python train.py --conditioning="class" --patch_size=[4, 4] --learning_rate=0.0072 --orthogonalizer="newton_schulz_5" --lr_schedule="cosine"
Rows from block 9, named by matrix and row number. Rows with one number belong to one attention dimension. Each number is 128 + 24 x the weight over its row's rms, rounded and kept within 0 to 255. All counts start at 0. Numbers have three digits each. After the name is the row's rms in percent of the matrix's.
# q: attention query, key and value (stacked) (model.blocks.9.attn.qkv.weight, 960x320, the q third), inputs 0-45
# k: attention query, key and value (stacked) (model.blocks.9.attn.qkv.weight, 960x320, the k third), inputs 0-45
q.20 091:129159125162119110122126143093128125176170107157112147177164116143140117141139120148133087112184103134110112139119154120147134163137107120
k.20 096:115126119172117123133073165086115110090152116151144170152161165138132102139119128114126145121113085122135167092099157134092127142088094163
q.21 088:111175101141071131160120135099122120139113143140111121146127115139137143150113155118123144139085117136110107134110150077149162106108144088
k.21 089:118126111159158144115122101117170122110111116167127114139193170128074121171143172135139193143128135136127100100109144116122150120140163184
q.22 096:155095117110129130143110109127140144118146137153127119150173106096136143128143103117110130113145146113167086152090167079090108139124159101
k.22 091:149134110102111142142152165154066157103132134126131143104111163146139130142146086128110102134148133123129160140177084159163099150122149129
q.23 093:135097135143103170142128141139064109123113142122154097097130129125146118116139135140124137090133092095182175125143092107136150116119105129
k.23 097:107108154133123137130139146103130087151079118113132080132077147136151141124102149097141111123128157124153158136165120127117161092127131126
q.24 093:127128168072131154135109153142089118109132147093128116139162131119116135176141129119147105128116139095114113155173172108103143146101132136
k.24 092:093121120173130100159141147148131141143118088119134161098124126131140131174134157121163120141119081114151125132095151116112114132164092124
q.25 082:141184138119122138118170167130113131125155139085150113152120142090123129086114103141101096143128095087110160113115115127094131160116096114
k.25 088:118120168138118141085130110137119124098112126135137137160140109115128148161115106127101128138109114125129132140105119140147155120132118170
q.26 091:147124150119089110130118120087157126134133134133101112136119112082133138045136124100143137102153057096103131151141136160114118142091111101
k.26 093:135143152066129115126142098149098126128126110148126089139087128138129113130076141181121140094098105141068131141156057127116171146085126114
q.27 094:111122124092128127177128071136103141149126150136136138078153112142138124144131104102148134106172084105151109128099101130140118103096125112
k.27 096:157117124122158160143091123095126127128126117143104110128138167147134117082127136124181096100147055114073133133108084134129086129128147115
q.28 096:116058135161106110109137143113120102087167115104163108127118151162137138134110143154098128135114137124122149153187151179135102087108131147
k.28 087:141136143110139154123122122119116117149131129154107141107123131150174134063122140121071130086128136089150125193104130144167135122102155118
q.29 095:108092143111109149127134088120173110131116068148145093114146133133146108132114120125134145132125148073124160138128090112135104103124112144
k.29 098:160150131168120156142127148102127112132182114142118128120130162098122137118118125112136180117153111145118124128133128077147100109079147131
q.30 094:099117115131147132140100147150191128140113144160144142109111134166147143134128148147151125156098132119146104079155148129146120157164142136
k.30 096:123145116149160136132122175136142153108137154169116139124180096135110157144153143095153121125096163110107128101121142123141107126142133130
q.31 086:129158105146185111103140098136128114166140168164131137174124099124134146190158147082173081113135135152118130105146144149113135152126111089
k.31 092:110174082119103129089129132104120088114136107159116088161091115115142127119136109089161163126116146124143142162137138152162120130137118112
q.32 109:128087140141124124084112152150141110137110119136172130159125132158104121113091123109128138091119130110114132107116125111129093158116151117
k.32 106:102102112109125119123104111117123129118132121129150157109107105166115136117098123122159128104111174140119170138087142126111137154093117114
q.33 111:128139135139129103100163102123113138098137111130096143177096114176111147146147160121133113087071120102132131194147112070135141146096115162
k.33 111:165155091133167114113108169116110159084119107066122178158134121150132182074175107110128138112136127107146111121084140118134093134177112086
q.34 107:100140143150135112147182162164149129101125140167182145090173120111102135132134134066105142134137124141093148078098148151147153128137121138
k.34 100:104183135137156121117082131109111117120127083138165158108138112104173145119133126131109128143112141175118112095100139149151129108106148148
q.35 107:119104117122150162155149134099140099143141157142131128110149102116108083140104116125157141153133131112184130091123143119123144097144172084
k.35 111:120141164135125120136130170115114120115111115121132131060094153153161192168093128156104159135124124133156133113116140094115115114131112129
q.36 117:121123122142089090171146148120089128126101101125143158149092083112111102117153126127182107188162160114134105117128138156102148106129130100
k.36 110:132100118107104108108137101135154166135142117129125148166115108120089195120171129114112134124160146117120145149162125158116142139157147071
q.37 113:148134115122109133135133135143089127136154173094112112143137150123154128079141115163153134177143122115071148147114161092160111129126141129
k.37 110:166109122089141171160151127097132131115152158099210124182161120092141134117120130177115132140156125128101128158115117089203088151144105105
q.38 100:117155148097138151161138126096130106154149074119151123163096126113151134142144153133111134103166140151139086134172093108144121122067136140
k.38 094:149105133112124145115162117145145080176118130126119147112097126123129076102136136105132093107163153150170119125135128151147108118141133085
q.39 105:107102154126113128124195149136151124129117131099092092161146136155145121123130099171132139125156113093125133129145141102166133141109107161
k.39 108:145151114129156133112164173126148101125123176136066118113126147143134116153100083130151156128132137130153126156128138115149140094118121131
q.40 103:094129118139150142149150121108106141104166167109101093113131134151112088139128158168112152075141149113147167132122139121116079178159142104
k.40 100:145091140124137125137147157091118131143152130141130141059131115127168110168154126152143100129119199139129150139147127115124111127139121162
q.41 107:125163150092178141129099160106154178106130137087084106119105140112133117142140153135091157139150123130140167139140080106113116156136097121
k.41 103:107111108142139155115121154130106099120119109107156107161119097104128092147134150163122114140132092104114135100139125067090092116152124158
q.42 108:170151109137127119153132112118180097123168107093125118068154131146161108097111103135151130127125127157116162131131167138124129158125136109
k.42 108:116139137154118123074102110098126117129106114073103122063141113156129184139113110134143089115100137140165124111144157138173127142134117081
q.43 104:163120133116111119134111110093128133140101098106105114085094119133184168137133146098128118125114133154128077160134078140164111096138110151
k.43 102:101141144124127139117132149153146110188150120119121142161133100094142117089166143116129091134096146137118193123116124133117113152123120136
q.44 103:131141148119149118098115174167162186141152138155082183107088136072090112141111122105118155150149141154124136128156127151129130144113174158
k.44 102:134188094130151095146104085140110156170102133089128148145161180145083137100123152164128157110085155118115134129143120193105116128080154173
q.45 116:115121161108131116060107133133163110114140141094151150097126135136132126120113106142149118091130118143167137142140124124131113155126153103
k.45 116:146080160152126160141117098119119106103133155151104141138104124126106080157100141134146077126129109119138117146164090121107149092150124052
q.46 115:116156122108146124134119133144169157140166135125114139157054105101152123154141165147106141155113122124153153153080172161136110116138146097
k.46 103:123130140127125120148149119111185159130121143123138093125152181146078088103116160148094136118123113126116093167106111078150140078102136136
q.47 104:152092102107121096121133142130091078154123118109159135136138130129138145139127096118113138132146070123151146130159125151171133100115126127
k.47 103:138107137096122123130089145110109095094147119119127084174139100111103126156136122157119124142128097136082130158123116185106177132098119076
q.48 102:152142125135128105084126121163143129115114114140124151129188134153119132066123127128139101159138138122090063146120128175090109108110147129
k.48 100:148086106129113120140161101119157191116088140106136144155109146152119112103110126111134113122128067123149093136155144070167149170137131129
q.49 105:105178107131122127129129128145100143115092111122124107111128125123139155116128127150108123111148093168071138166184146143120146141132143200
k.49 106:113118135161172150126137156150151159119130154158093128115117121135162126111137131101159116109142095117140129117117141131125167125122129184
q.50 110:145127123144122165170086127075116131146153134180116094134117145148103128160110126173060137105125089114105117143141139158103143105102125104
k.50 104:112137107137136129153124131125145134123109110118134089111143123109141124119111093117130132132078118066104128121146106170102150124111138185
q.51 105:137121088123127124104122112119153121204135111111150123105120122159103127128090153136090099082085124103140121117115163106152176153164158100
k.51 105:121090116156118119121088138157123150145138144135140094130135090136156124159102117150108110113081160148132166100099130111090120103171132091
q.52 104:114141115121131162157113102128152110097126093141132108130130137096129100135124108155154136133141057124097112153070075193108082150117101123
k.52 099:115139123120126147128116112136134127145136127103128127115106149105139131127138115143085120127162149146099196120143137106186117148144123139
q.53 106:097134106096143102139121087149112181126143138138079088116175136137098177116131143122065129149102110109113125145165086152101127112097110176
k.53 107:122116119111135125132146132131126141119099162166121091172113126159118148123149127083135110137080130123118150175113088119137104131139137161
q.54 110:151117154149110148093101119152106126118093145151161156130144120136136089106151116126132150114164160140161126118107113121114144140145113096
k.54 101:138135132128150123104122141135081107126152130151098142074123142167160144163179108136162159129157136094134083110197099135140127126153126114
q.55 110:096129128084156133115138143116176137141125161127149121110126098145134114144122117113097133155090121139148145088161124092124167116148107155
k.55 109:130142160143099125147172147130086125135125098151130123135120165159104090116172104115136148116128132114131077091139150110094113112134125154
q.56 109:169102137174103118159142098086090145136119111130114140126108136134157170110113113121142097136123147074110085135143156125118141115149121124
k.56 098:130137154113125132113116127112158137121132133148113154154142147110094158123147135082133133095149077131161120119090159161149148136121137126
q.57 109:121123129159146128126080118142096103130165141129122136135166131113151133157147132140142113101164160164141114107104156096102130098132175120
k.57 108:136109141117088109120136104170151133102125139114082128136123124128121070153125167162151146131138144167114096137099102132134120140109129101
q.58 108:133169114099130114140070127145151129061098183153135119161128116129131134116113147142139104100135180158116095138104151129140116096102130167
k.58 107:105142106146106141153154137135150151110148134134130097121138109128126111138087123131130165127145144126134136098127146163115099117094119162
q.59 101:138110160146137124104143120133125108151088157164146136118126143119140171116131089100151138166109119148107097116106098105141133116131062128
k.59 108:133165119094116120135121098118096127100109108138125129136144145113105133068130157141092157142117098112100109163127136098095092158094135131
q.60 103:124091100118123134139147105101114118109127077116157156140144143093182155096137128114164142166111196092130164111128116152166129121142121138
k.60 104:099123103112134151129167098133119115173119133142159152151120127120100174105096131116135111146124144116128124145152147137135182156127132156
q.61 105:186083125133092173143114101132137119163076127116121116111135138095080127140127139081163098180116109148150122108157132090112100158151069102
k.61 105:155118132130086125120063124144130091144167087153135140096133125107161128122100146094116116153165133124141115123113116127096130153117144113
q.62 114:074132141166081141158164136126111094106148165162122127143128124152121105153150137116126119072070149147172159098106133177115142116161119112
k.62 102:135144132148124114152087118112104069108126137166091122140112133101147084111139147104127162172150133136149164102139095168175138080126125144
q.63 112:141153122152133125109110133124058124152113099105117128158144136110109119182115156118138126117121131132144132119113120093099127133152121115
k.63 100:117135143129105099134169136163138144147121123146120122112156131056118109178127116109117124115125091169117104139157124105068140124163117161
q.64 096:109082114147105121107125105140125171134132127172140119154135110096088120133151137160102144128123138130147121113130117126153140161099155153
k.64 096:108122133175113140138150147132083107111122121108142088152116138068147154139128143125120137133127113131151118088124128118123092081126112142
q.65 095:151117129092165122141124092118136134171122104101128119160120152140111148120117142140139133111127116167121098122101143129177139123131142124
k.65 101:096156105149127125098135084142129164110108121150159142113136138107103107147151066127143133120132066155091168131119113147121105097110104144
q.66 093:157117108164092132137121147138159121140132105145083147124179130106094163145131129101140115110098135071115101167132122122106127144110143117
k.66 100:162132115120126120131095092162137149155141136170140170075106165097120122127136154112144137135117100126102172167125105116150085168136124137
q.67 092:119110140141102115157174162106138126134143168184143104137119150147147094148083106112146103128126157149136106140141164145082105136147166149
k.67 097:141112115154158147123155110129100121175144152099131130122131136171186143164115113099113124132108157107140106120096137147120111111164167121
q.68 100:112136107134162117101125072156140165152135106073079104130124090128113123079144149091105148106137131107101127123135107154139128095131138158
k.68 098:115119110095160113124099164162161157123151127079114115076140145129153102108139154130159093120123135160118112122151153137129108151134124135
q.69 094:150141107125147130163098118115096087138151115098134207102128114119126165091128115137145129140133079133103172096121137116116136159112147114
k.69 093:131181140157098165169117136061127135135143118143144120148107155089071094112135125114139114114127114137101132139108128091115148127110125138
q.70 104:138153143133128150121122122143130122137114121162082149102158130118092100116147112087153181088123117110140157133099123154173158135123140126
k.70 102:131163138162119150140086116134143137160165121127133142167116165095127126139155135123119106133129124152143087125139104178075100122106118129
q.71 097:116087149121115119190124113137122123102099137136115110084134147131150124154098135116129141145127121092152123120121125120133146110131071150
k.71 100:128112131092153103114086124161124122154111118133150137162122134096127127152122111095116123148125103064099127106138138126196136108092151125
q.72 089:130141172130137082136107128130121126111108120141147126125138152131132117098155141111149146098132152118146125124088120154140094127111107119
k.72 090:152127114110119129094144097131107162125129111132137141146132120182117096122130125152101132127127138157151144159118141117160134129123125143
q.73 092:134152139152123144101156176152148104046126136115159103143116128119076103151130110149094109155151147111165161101108149082130096099141154159
k.73 099:141132155157113122178080120118092135137108086143108163113169122102113101103111126136141138118117135135153136123136111063142155100137132140
q.74 099:098121097104060121148126145102156130121140132138121116136098100106168083140118156151156120121101158130124154133116130141115138067103121146
k.74 093:162111163135148141102153112169146125152163139095087140146106123133158139156089159124122142117165172107149092127137117133123142145118129133
q.75 091:151095149146145107119123139130137108143147156099106132117161152132114111109128126150120067127136133150130058082124110127143111130104084091
k.75 096:156180107117127121185136161140088123087133181136129110104130105201143115115086102119098148147096120146159167116158142124148165123132151127
q.76 095:163122127086150144106143104137132138164095141121161096115125111093137109152150121112124134136128158158102124101119105144149128155093147104
k.76 095:158144123137108142138116141097124088091120155149090102101129122127121130127103134104170162110125119133142141143125119121108162097109125125
q.77 091:121146133119150136095123158155090093111119162171126150146106120147138133137131103136091078180119072120127124138121145128159130162108123118
k.77 096:077119118135104115148110124116149097094102097103115074132109137143113080118125160112143100137131103159121134149136120108119155122073123155
q.78 097:120148076126131181105139107143155162097147119064140158130144112117134134137117115130086123129140105133147126117125102106111115116144144133
k.78 098:127153168109122157118117168128163122133162133169132120137137097073160144144101150098148099150127113122118095094152125129080130090129108124
q.79 090:150161156130141114102136099148168145113091125141171124108123110106108135153123110118135078125112105097127121159120129144133121147144168114
k.79 088:121112121101145130085120119168142153107089138163143151153110100119075100085140110131101094129150119131159131129107132129070112156132148106
q.80 088:118112134157143157154145134150128070141131136178151132123113137129159112121136098130114128118109095128119118085111178134078130086111127150
k.80 091:146154135123154118144141087109090118117175092082174102145106085127154155146113093140117136119116164162154163145157136100118154135163133123
q.81 087:134133121129107141140149146076135113139150130198113106123166160140166157116110099185147140163151090180149112136132154095129146145121107110
k.81 097:077119135072105137102126103095163100068101125111120126130158146123159148113106125125118131122135133157148116145123143117170153152173101121
q.82 100:093130159157151133139148136115152140129147125138116074135177130145161100103147134107169155166126199166118123115156108156092140158125173151
k.82 100:174104146147133119103155124166145130155106141103125171111172152102127150125135164110116150133172170116127114125134122129084126125150145118
q.83 094:108137168134143150121119118071155156079122124159099136145121122147103156132135113090129113153113147119091130126151134123139120151123129124
k.83 095:099173120073148108158165099081118144106136133158131134077094057135136170109135092115128148107120136093147128111114121119130136067135132115
q.84 096:138108130104114140137090134153124130156127133104118125121101115159151139123134152116077185102157175154140116116110132102122163101145134108
k.84 093:140107133143135125138091144122132144115142087143100132145086121098160124136179144121137102108138137140083129127147120182153127119099120127
q.85 092:150140144147143115141127116127108134142114159105121117154119152154109114168152123171155165097179124129124139127148124137167129098131123140
k.85 091:096127132103105142086147107140131100133100088090161124128140066130132160123110139124085147153089132120112116156085119124202160147178118136
q.86 100:085154084142146114122155099133108117143143081106154129152101163161139138124097124089151103108124149120113132174153117098095136127147109089
k.86 102:102086097142119100142158168141151126135129181112066154138127173153120131108138146155129161149121187106149123125136154135094140171140138116
q.87 097:119169094090108110124151125137094160144117101087129124154097143122165149118111126170118133143144149144170175148145139118086096159111094116
k.87 101:122112134150117158118146129112139109156116146153166090132135149152118171123156118155113123131150126115097100131138125118114117129118095144
q.88 101:156159104125140140116125133113137103159115140173109136145156148092080125134155136103158119117094080142082044111109088137118106102112087147
k.88 106:182130145127126108166131164120143145138152140134129112160115145141132161164109115130098152106114112096121154119114082159139117140121127088
q.89 090:137107079098127105137106125101129140106102108082134143164123136145159131113170144154126130146113141121160152149103112113147134125187155130
k.89 093:111128094121133153118135126145136114138100156105108127090149096124094165102130164142157109151117149131094099133162129132121122148128141143
q.90 094:105086140107117115121105133103096135083149125103101129109189127112121133137089134145114115139137103130134106174157128109137140160147124135
k.90 095:157110112139129133092140152147112164116117148115173098134101084140133175165180117140125083130149094129156138090107134147082108137146115132
q.91 091:162144145154095113140136133169127116095128144140148143117082132128116162136126178138096107140123117139139168140131153113139139108100121116
k.91 093:135116136184137115165151142120121142136100127178155195140149121132136101151129117152170124090154126108144135151136163095160149117117134106
q.92 086:124102129143112128147132101123162143184120124153158141113113113112219127162144133139141114128106159107134130167114143165167157114141119110
k.92 082:095094124179121128117140128136123108157136092157121116118162137113159133139172120119127149164126137097100150134130099124130122168121134123
q.93 088:104137137136121111132112156148149123132136129128152139118137135129114112140096136103110130144134125094114110118176124136093093135116129105
k.93 084:111108094085149104092131147096102128155160098129101107158139121153099095117098142138122131121118105105120102154129100154143126117098138151
q.94 093:165144112087115160116140163095074124138158139077165136101124139168106131122070124131110144116170111108102171140157139133120158122165134105
k.94 099:152094200097114124128152127113144144111137152117111124087118178170096082105080112133158117137116125157122132111106176116156116135148156125
q.95 095:123110165157146108105108136159104138096126120128114156106072092100128156097130152118164129122101109139124132096140130140130122121160102147
k.95 086:095141114118101074146112107094133109135115123107102150158135141166120090137147113172147147156127137105152156135119140146118131142119105098
q.96 116:142135126163142155146164182129141074138153144160113088151131119133121151164139091115101111148121126124138121157210149162087134109101139105
k.96 095:105118134121117124108134129113160113126125139159107127098137154153099121176116091148133133144117147169165127159132074129119149126095128119
q.97 107:123130117136132133103121077098128127142108144116159109140139103113167170123074100164102156155139122126168140119128076139124118137176103094
k.97 111:145106132135123137131105148120151103109143154096101095104146126127131111137137148125179148126086162123151092131110160065115123176125137080
q.98 100:160155137114134117149127143099124143076118135152140090131117118176120102133146136117161142159151123111141174141110094127118156190164130133
k.98 094:131152106136141121145135113149142168105142117120119164197140122135119139126132132106121151125109149172090121144088131126138131121151136158
q.99 106:116145126107118122108175121160086197135150088107112087124134108157150129192122131155182130092119134123122124134151111144107108121106122109
k.99 091:120117162081117154074109103125139107130131120120089120113135151116136140171092107106082122116148088133156140151103105132177137145100143141
q.100 088:125154118128125143161114139107144104124105089168122142134106150119110157122106128164104138134150149105125144170123125129119112164129140122
k.100 090:123139166113113134127141145100068124141095076140152165158129155118096161087090176120101123116129202086158150163127122115137116102141135121
q.101 093:116103153106115126160142123111100158089135121122106129117088162098132133143119156149126150121139081123128117155117158117126107146125116138
k.101 087:149126146152128096113170121126096101104141114146118154106174149081136093131183186159153148110165129176190064103149150077106097111127104114
q.102 089:156144157127124108165127099138137125125131129161121154111094133109126101124163129156153101103141129087118104088140146102121158107144121151
k.102 087:125157133141096157164146095120134139165132117123140116101123111133123058088104124107125154119164113144113149104101133177134128096120140126
q.103 105:136142098140083149095118140130116065114132163137127120132120123130112159112129145093110160153150181148169121145153125120075121146164135147
k.103 104:128118114146102134130168156106122075121134121111128144127119108125127082139139124121133139132146170121133117132158126152080140135157127126
q.104 103:167093115162119153121115109154147182130060160145133138109110110092117095111142150106151156144116110147117098098066125151153140124140166152
k.104 107:111156109089120140170112128125089096104117108091148109125134168056145141128160173133113152124135152143162132108135109136067109157152129128
q.105 099:109104084155143092081134172142090085108172137138090115127109107144140116103132080080136133098107137157131112105078109137177140133117088145
k.105 103:116126172120096112159153083111167165088124095134132141122104088179094137125166143119169129126103098175101125126143142122140163151136136130
q.106 099:091140105179130105119107122141154126200142113120171143129083094110131129160129117063117142099129164140144135125152136161139146092051133152
k.106 094:129171149145145148163149131152144121150120122114195141145128144141114118130116128131165093139133133148090119104164163178132135127084126164
q.107 093:130088160108160136097108100127072170139097144110112126102115096147144133132121137176079100144146104087128136119137154161138140146138164141
k.107 094:126130126102146124181116113099098156094142131095119124146126142082148124120138093139121148143127080161144166104130151162136113146141128122
q.108 086:120128145137139099109093146148124118116098096104091134137143108136140096144149144144160127113101136121073131134148158111153125113134109114
k.108 090:123110062115148139084172159167122142125114131142173078144110126143150105144138104120156113113138103140112115112140177100126131120141140135
q.109 093:105137129171097149154127121168098129111150148149126157079152157111075103133127138130125112155131097150123095114196156135073139123117150172
k.109 103:173148131133125137157138146140170129132126110123133139035144140131132136130092128166087112113122112101183138157112133060107122126141140121
q.110 116:119138142174140163106151097118139118112117137135115134127184115158145141117117121147102157149123138135135145130155135150117112109137130114
k.110 094:105118139104077127122156095114128086115134125141127136112155101113127135128143127155133115126160127151134108077133146130161125168089086082
q.111 105:158145146130106138132153163144134103121155128133115096135165146096155106117078102139109137115114124128122114134153094107131118147117100077
k.111 095:123130171080136138091105103123075121114136102142148130160124152128120168125111131136127120140188123130130101089136114102195137135120135096
q.112 089:171124131089120130119125079107100125127138150148123152138122173139075121063127131114119120119119132113131099128147086155122158109147117174
k.112 087:131126151150151120131159112108146126113112105185126119125123108125099106126113140132134121116073118088105132168122116126084112124144123148
q.113 100:154105128098160123126095145124122133087142134115140118106162175147164155084123071166137126097116100146118109145135103109121132113150107141
k.113 090:155173111093183126114129124072123141136141126144126107084137159156117141124131124141150138123172113146063141169105141122148100148124118132
q.114 101:149111110089092130143131155111116163139086121109155117121134146124139132138071128076114126154121164151113091148149109141111149088097176091
k.114 097:127097127153099107067161135128159150141148121115083132114126107092127105160158147133126099166085152145171120088137123126119171121152139066
q.115 101:137128143169141128129135136116182124148156116129148101126118109121101126154105110155142068110119099090096154086131132135144101173168126154
k.115 094:125133095132151108154132120096146125176103104146159117122111120132102137136142112115137100126145127100116114124085097141160145128129143160
q.116 096:128118132125143152133112094150136113123126115120119175106116153098109139127084113153152075128091143150128126152093106063113122123081135096
k.116 090:130096150148106141117122131129099120159145117131136117163119129149124145102099104098121131123097160081126102161153085117109161103125117121
q.117 106:072080121146162100080192118163101114157123127123106132136119142115157119137171130120140117131139141133115149131072130126186147139114109125
k.117 092:107194123130149120145099147141151132102118160143127153108130152124163113152182115095127147134115137129164119132161126135117165103118122159
q.118 097:128083132111163131154106154147138150178127144105113097161145131180123157099091134190133123125111163075159122138120158103104099128137105146
k.118 098:142070121155118125109103133140100129123107147114119081091107101111134153128133107116114092145118150092143148163142134133149193119150130117
q.119 104:116147147090133128127161110132187155085138096125130151116156118161087152131165137129129161128139119122149132121062136116142116139137139141
k.119 090:118117120138148144085110100105157122106114157108124164142120124139135182099117144123105094109173063126067093135102142161139097115126123152
q.120 099:132143169143163151134141128151109131133127139117182124158122133122139126082155115136142109107123157136112155142090120119161130122164080075
k.120 089:150173124138129139116071153145157163104124140140120130168118088184120138098099109148137157108089106109109147167125101169158149114099133103
q.121 108:129166129081096139148136130149114138178131123132119154100132124130097109117170171083135122136115147141124107156212149134141148095118157123
k.121 107:124099109145115102094108129167099138158142125145170132155121086125170157175161138127100142114091164110142125096110112083153126062148124130
q.122 105:105118109141124098172054126075175112123123150140125142158126120102133135131161135101108153120134083135145187133088127150166131166123126135
k.122 100:164120142136112122160090143154118141138146153117087127143128131114153126096126100151134110120138092139129147143143100138112103156090127120
q.123 106:118182132103112128115118109094098084155133080086206130131113119114134129150158122062132143108157090150147136110110150118123102103121110155
k.123 099:136118113139159177125098147116144108142132121116146104148098133109146134145108083092097136144124108098092162145127144145125066137108091163
q.124 089:162137083147084125139131155142186177095135129141118114165151099111112097129120136113140134109136111098139104093128135127133159116137133113
k.124 082:079095110161101096152060145113144143135115112096142143145127134150152135141124113139097112118141073118133140164117138116147111117127139099
q.125 093:148144145127108120097114117118119096113123166174108129133117141149149140105097119097146095131148115147138154161129151129102167133135142136
k.125 093:121173125125138132110112150142126147133147177121047107170116161164110127092101181121152097150097174148118157134149130152064132159130120143
q.126 097:099159139082164095136114105102134106138118095070135183152123157141148127154136190147096100156114147168129152111104148065126109117132147110
k.126 090:124111123103155133143165160147091164147123180115131144145119153134144099116123110098112116120181175152076127109157145134113104108148138141
q.127 100:104095088088139105132130141134147136130128080110127105116121133124098114143139161166133143152120151075082121090105137139110118122116149123
k.127 091:113101124127153105134141109169132124153109153123127126132170116105127130114138155154115150122148053077113126084113126118135138085166129180
q.128 107:151092122125119140119162119110133128118137112145136047078111125155140136162113168052118127176130127117140137166110148133132095091139131104
k.128 124:143097125108129148161149131101132123137141112122105048077139109114146138156127144088148128140097140147146111128124181120164103084133114128
q.129 098:126142128105153135111140125107105113147150164116136158161166116131117134091143129116150162141136103122197109117104151134116145123101146116
k.129 101:152118125134144149137129104149195123114109135133109154132123176137078135131185126142123088164156144108132137165149126127153152185140116123
q.130 104:130113129127091122126117169106110127114077182156122122124146122138172127093080155176140084161159137109154095098160160101149116104121103146
k.130 105:134144153120097127149152136098094133105134162156142143168164151143097187074127127115138121094164096117112109118142129101118105135113120111
q.131 093:105134110139078134151150133131082153120166152119142097127107166093147099097137163105165109132107112166106121105123105148157136156100172102
k.131 093:142105119122152141151086112125119141129127148139142130123116164092153069069119133135110108107153163179114120110103141170167092129161136136
q.132 112:138148152133141111124095153111171168117194142166091131145143126160181088114161111119116118099118086128105116131132157160160108164115097139
k.132 138:122153130120104117133078144088155140129149131125133149138126167107134073128141120126123122135115077113093148128126107144127088169098118118
q.133 101:107067128133131107145144159149158155106137110121144098144093102146115077144122081128086166123133134125141114167141137134140142110104155119
k.133 091:130103124130133134115134123154192105166102112087105119128157129143139129090114093165119175131159144149140103144169146146105150122124117147
q.134 095:138117169105144153147093119149095107136129095133153115138173124188100145152190074131149110141107074158105146117171126145136160074163113117
k.134 098:152180151129122137114105154117108119114143065135129116139139109141131131157149102135092121124098062105127161117156082155140143100153127123
q.135 100:116066122149122107134129146109148120134104111121151115111135201118129113175134089136111139105104085098103141146110166137085074123124132156
k.135 097:102113120122127113109129127133120149099122139117138146109088122130116148134114119137135177082125107133089151152089121099103103126110116121
q.136 101:080136156144154146160161133119128172110114144130162127107116117132099115149156096138109111134168132113136144098105104149127121126138158124
k.136 107:120153164092144123159129117118089165093138124141139102145092096114134120124118116143112081139108138143128153139112081111137179088160143118
q.137 105:129094112147102117113073135139144109145206080121111146112133095146119125152100131119141143145155136157101101083128113084115122107113144152
k.137 110:115077105112115099132099117168167113134120082119116169093153118110138096166131149120101133128119167122095117102136104095119115109104126157
q.138 100:171122171134119129162061141127129126131099132120131150161127122109172147143116149104152122107135126155115104119096092118137090122077184168
k.138 093:119155098158139122163149164118136148135137118126171155112135151128119123135086092093137091110099134142137131129094125123088101134100074113
q.139 103:084161130119121172124153121141133089124095118163141104132154134137130141119124117144118155142191164164124135115129145146119146113129142146
k.139 109:125134118147104124133128134145118104139115091163142128130147091160169149109109104153123145125159129113130131103099139158130142126138141125
q.140 103:092133129101124104109140125122131088124115124121127135122076125131177144136128115115105068156097149162145140147147121146116146170131162122
k.140 112:110158132124113116129142090111146122114173126146161112135096122116199136144132118126114116142098124140143164125083123111133114153084134129
q.141 107:145151116120151158087157152094086141126102159128111122128116134135107156087125120154128147127132132112109112171108131114113140115142145135
k.141 118:121109135140130153084150125129102153131113141139096113120099127127142144103127152189136150131176147109086075128119121134109151113134127142
q.142 111:166092108119138132096130096142117124136098100112117118128110082158136141156162140183105135096152161117146182142166135110125116135117142150
k.142 126:170088115100120117089142119135142140150108118089107132167138105163126156158134136182138106147117161124154128158179143136115142126149147142
q.143 111:143141109133111143144118111147135128155096166147082056166119162117143135113145141124130118159175087148137104087144153153134168124145056157
k.143 129:105143151127110149146142141116112095122129159163080098151130157139145115113140138138143148108148096137137152100155141167130144076154115156
q.144 102:146121116060153118141126142154170135125127120103081140115128123130147160171133118190142150149088133172163168145176111139149123139122098113
k.144 115:170072084113168140134143109155086099142132113099088106126123130156111179160147134116144145148134155157157130133152154132123140108124158126
q.145 115:104188146128121125146142094143085128117162126116127162125125134128135118155109113133097111116111142139127098085128161098182137132085101101
k.145 117:123130134134169123126148088149136130091117135121163128130144110127119107148132117109101135148120155162150114129137149128171137171086136108
q.146 105:147155104125159110103147162120124123114150096133156152106120080110163129120122147125144113113121124123120123099095139089122120118129095132
k.146 103:140149108139139139123147142087117103122105125105137147083121076074141134132120156077147135129091166129143153132113116132105106146150125175
q.147 109:114113144131103119083127141138130135162129126084092154167155088123142105112132174121128166140116131088140149125107097108075139116116144135
k.147 104:113135121140121119075086156107111135133145134113107153141134098123124133113157136119149112094123120097127131135166130079106132112186090129
q.148 099:147115106143140094087138114123103137122159161130088119117117124120151101106153135145132171086120189085087150149085127134102101152154114139
k.148 099:106139110153098080125126161103143159108128145137127131143136079115149108106138157121116109108107092100092151130095110083105112170117142142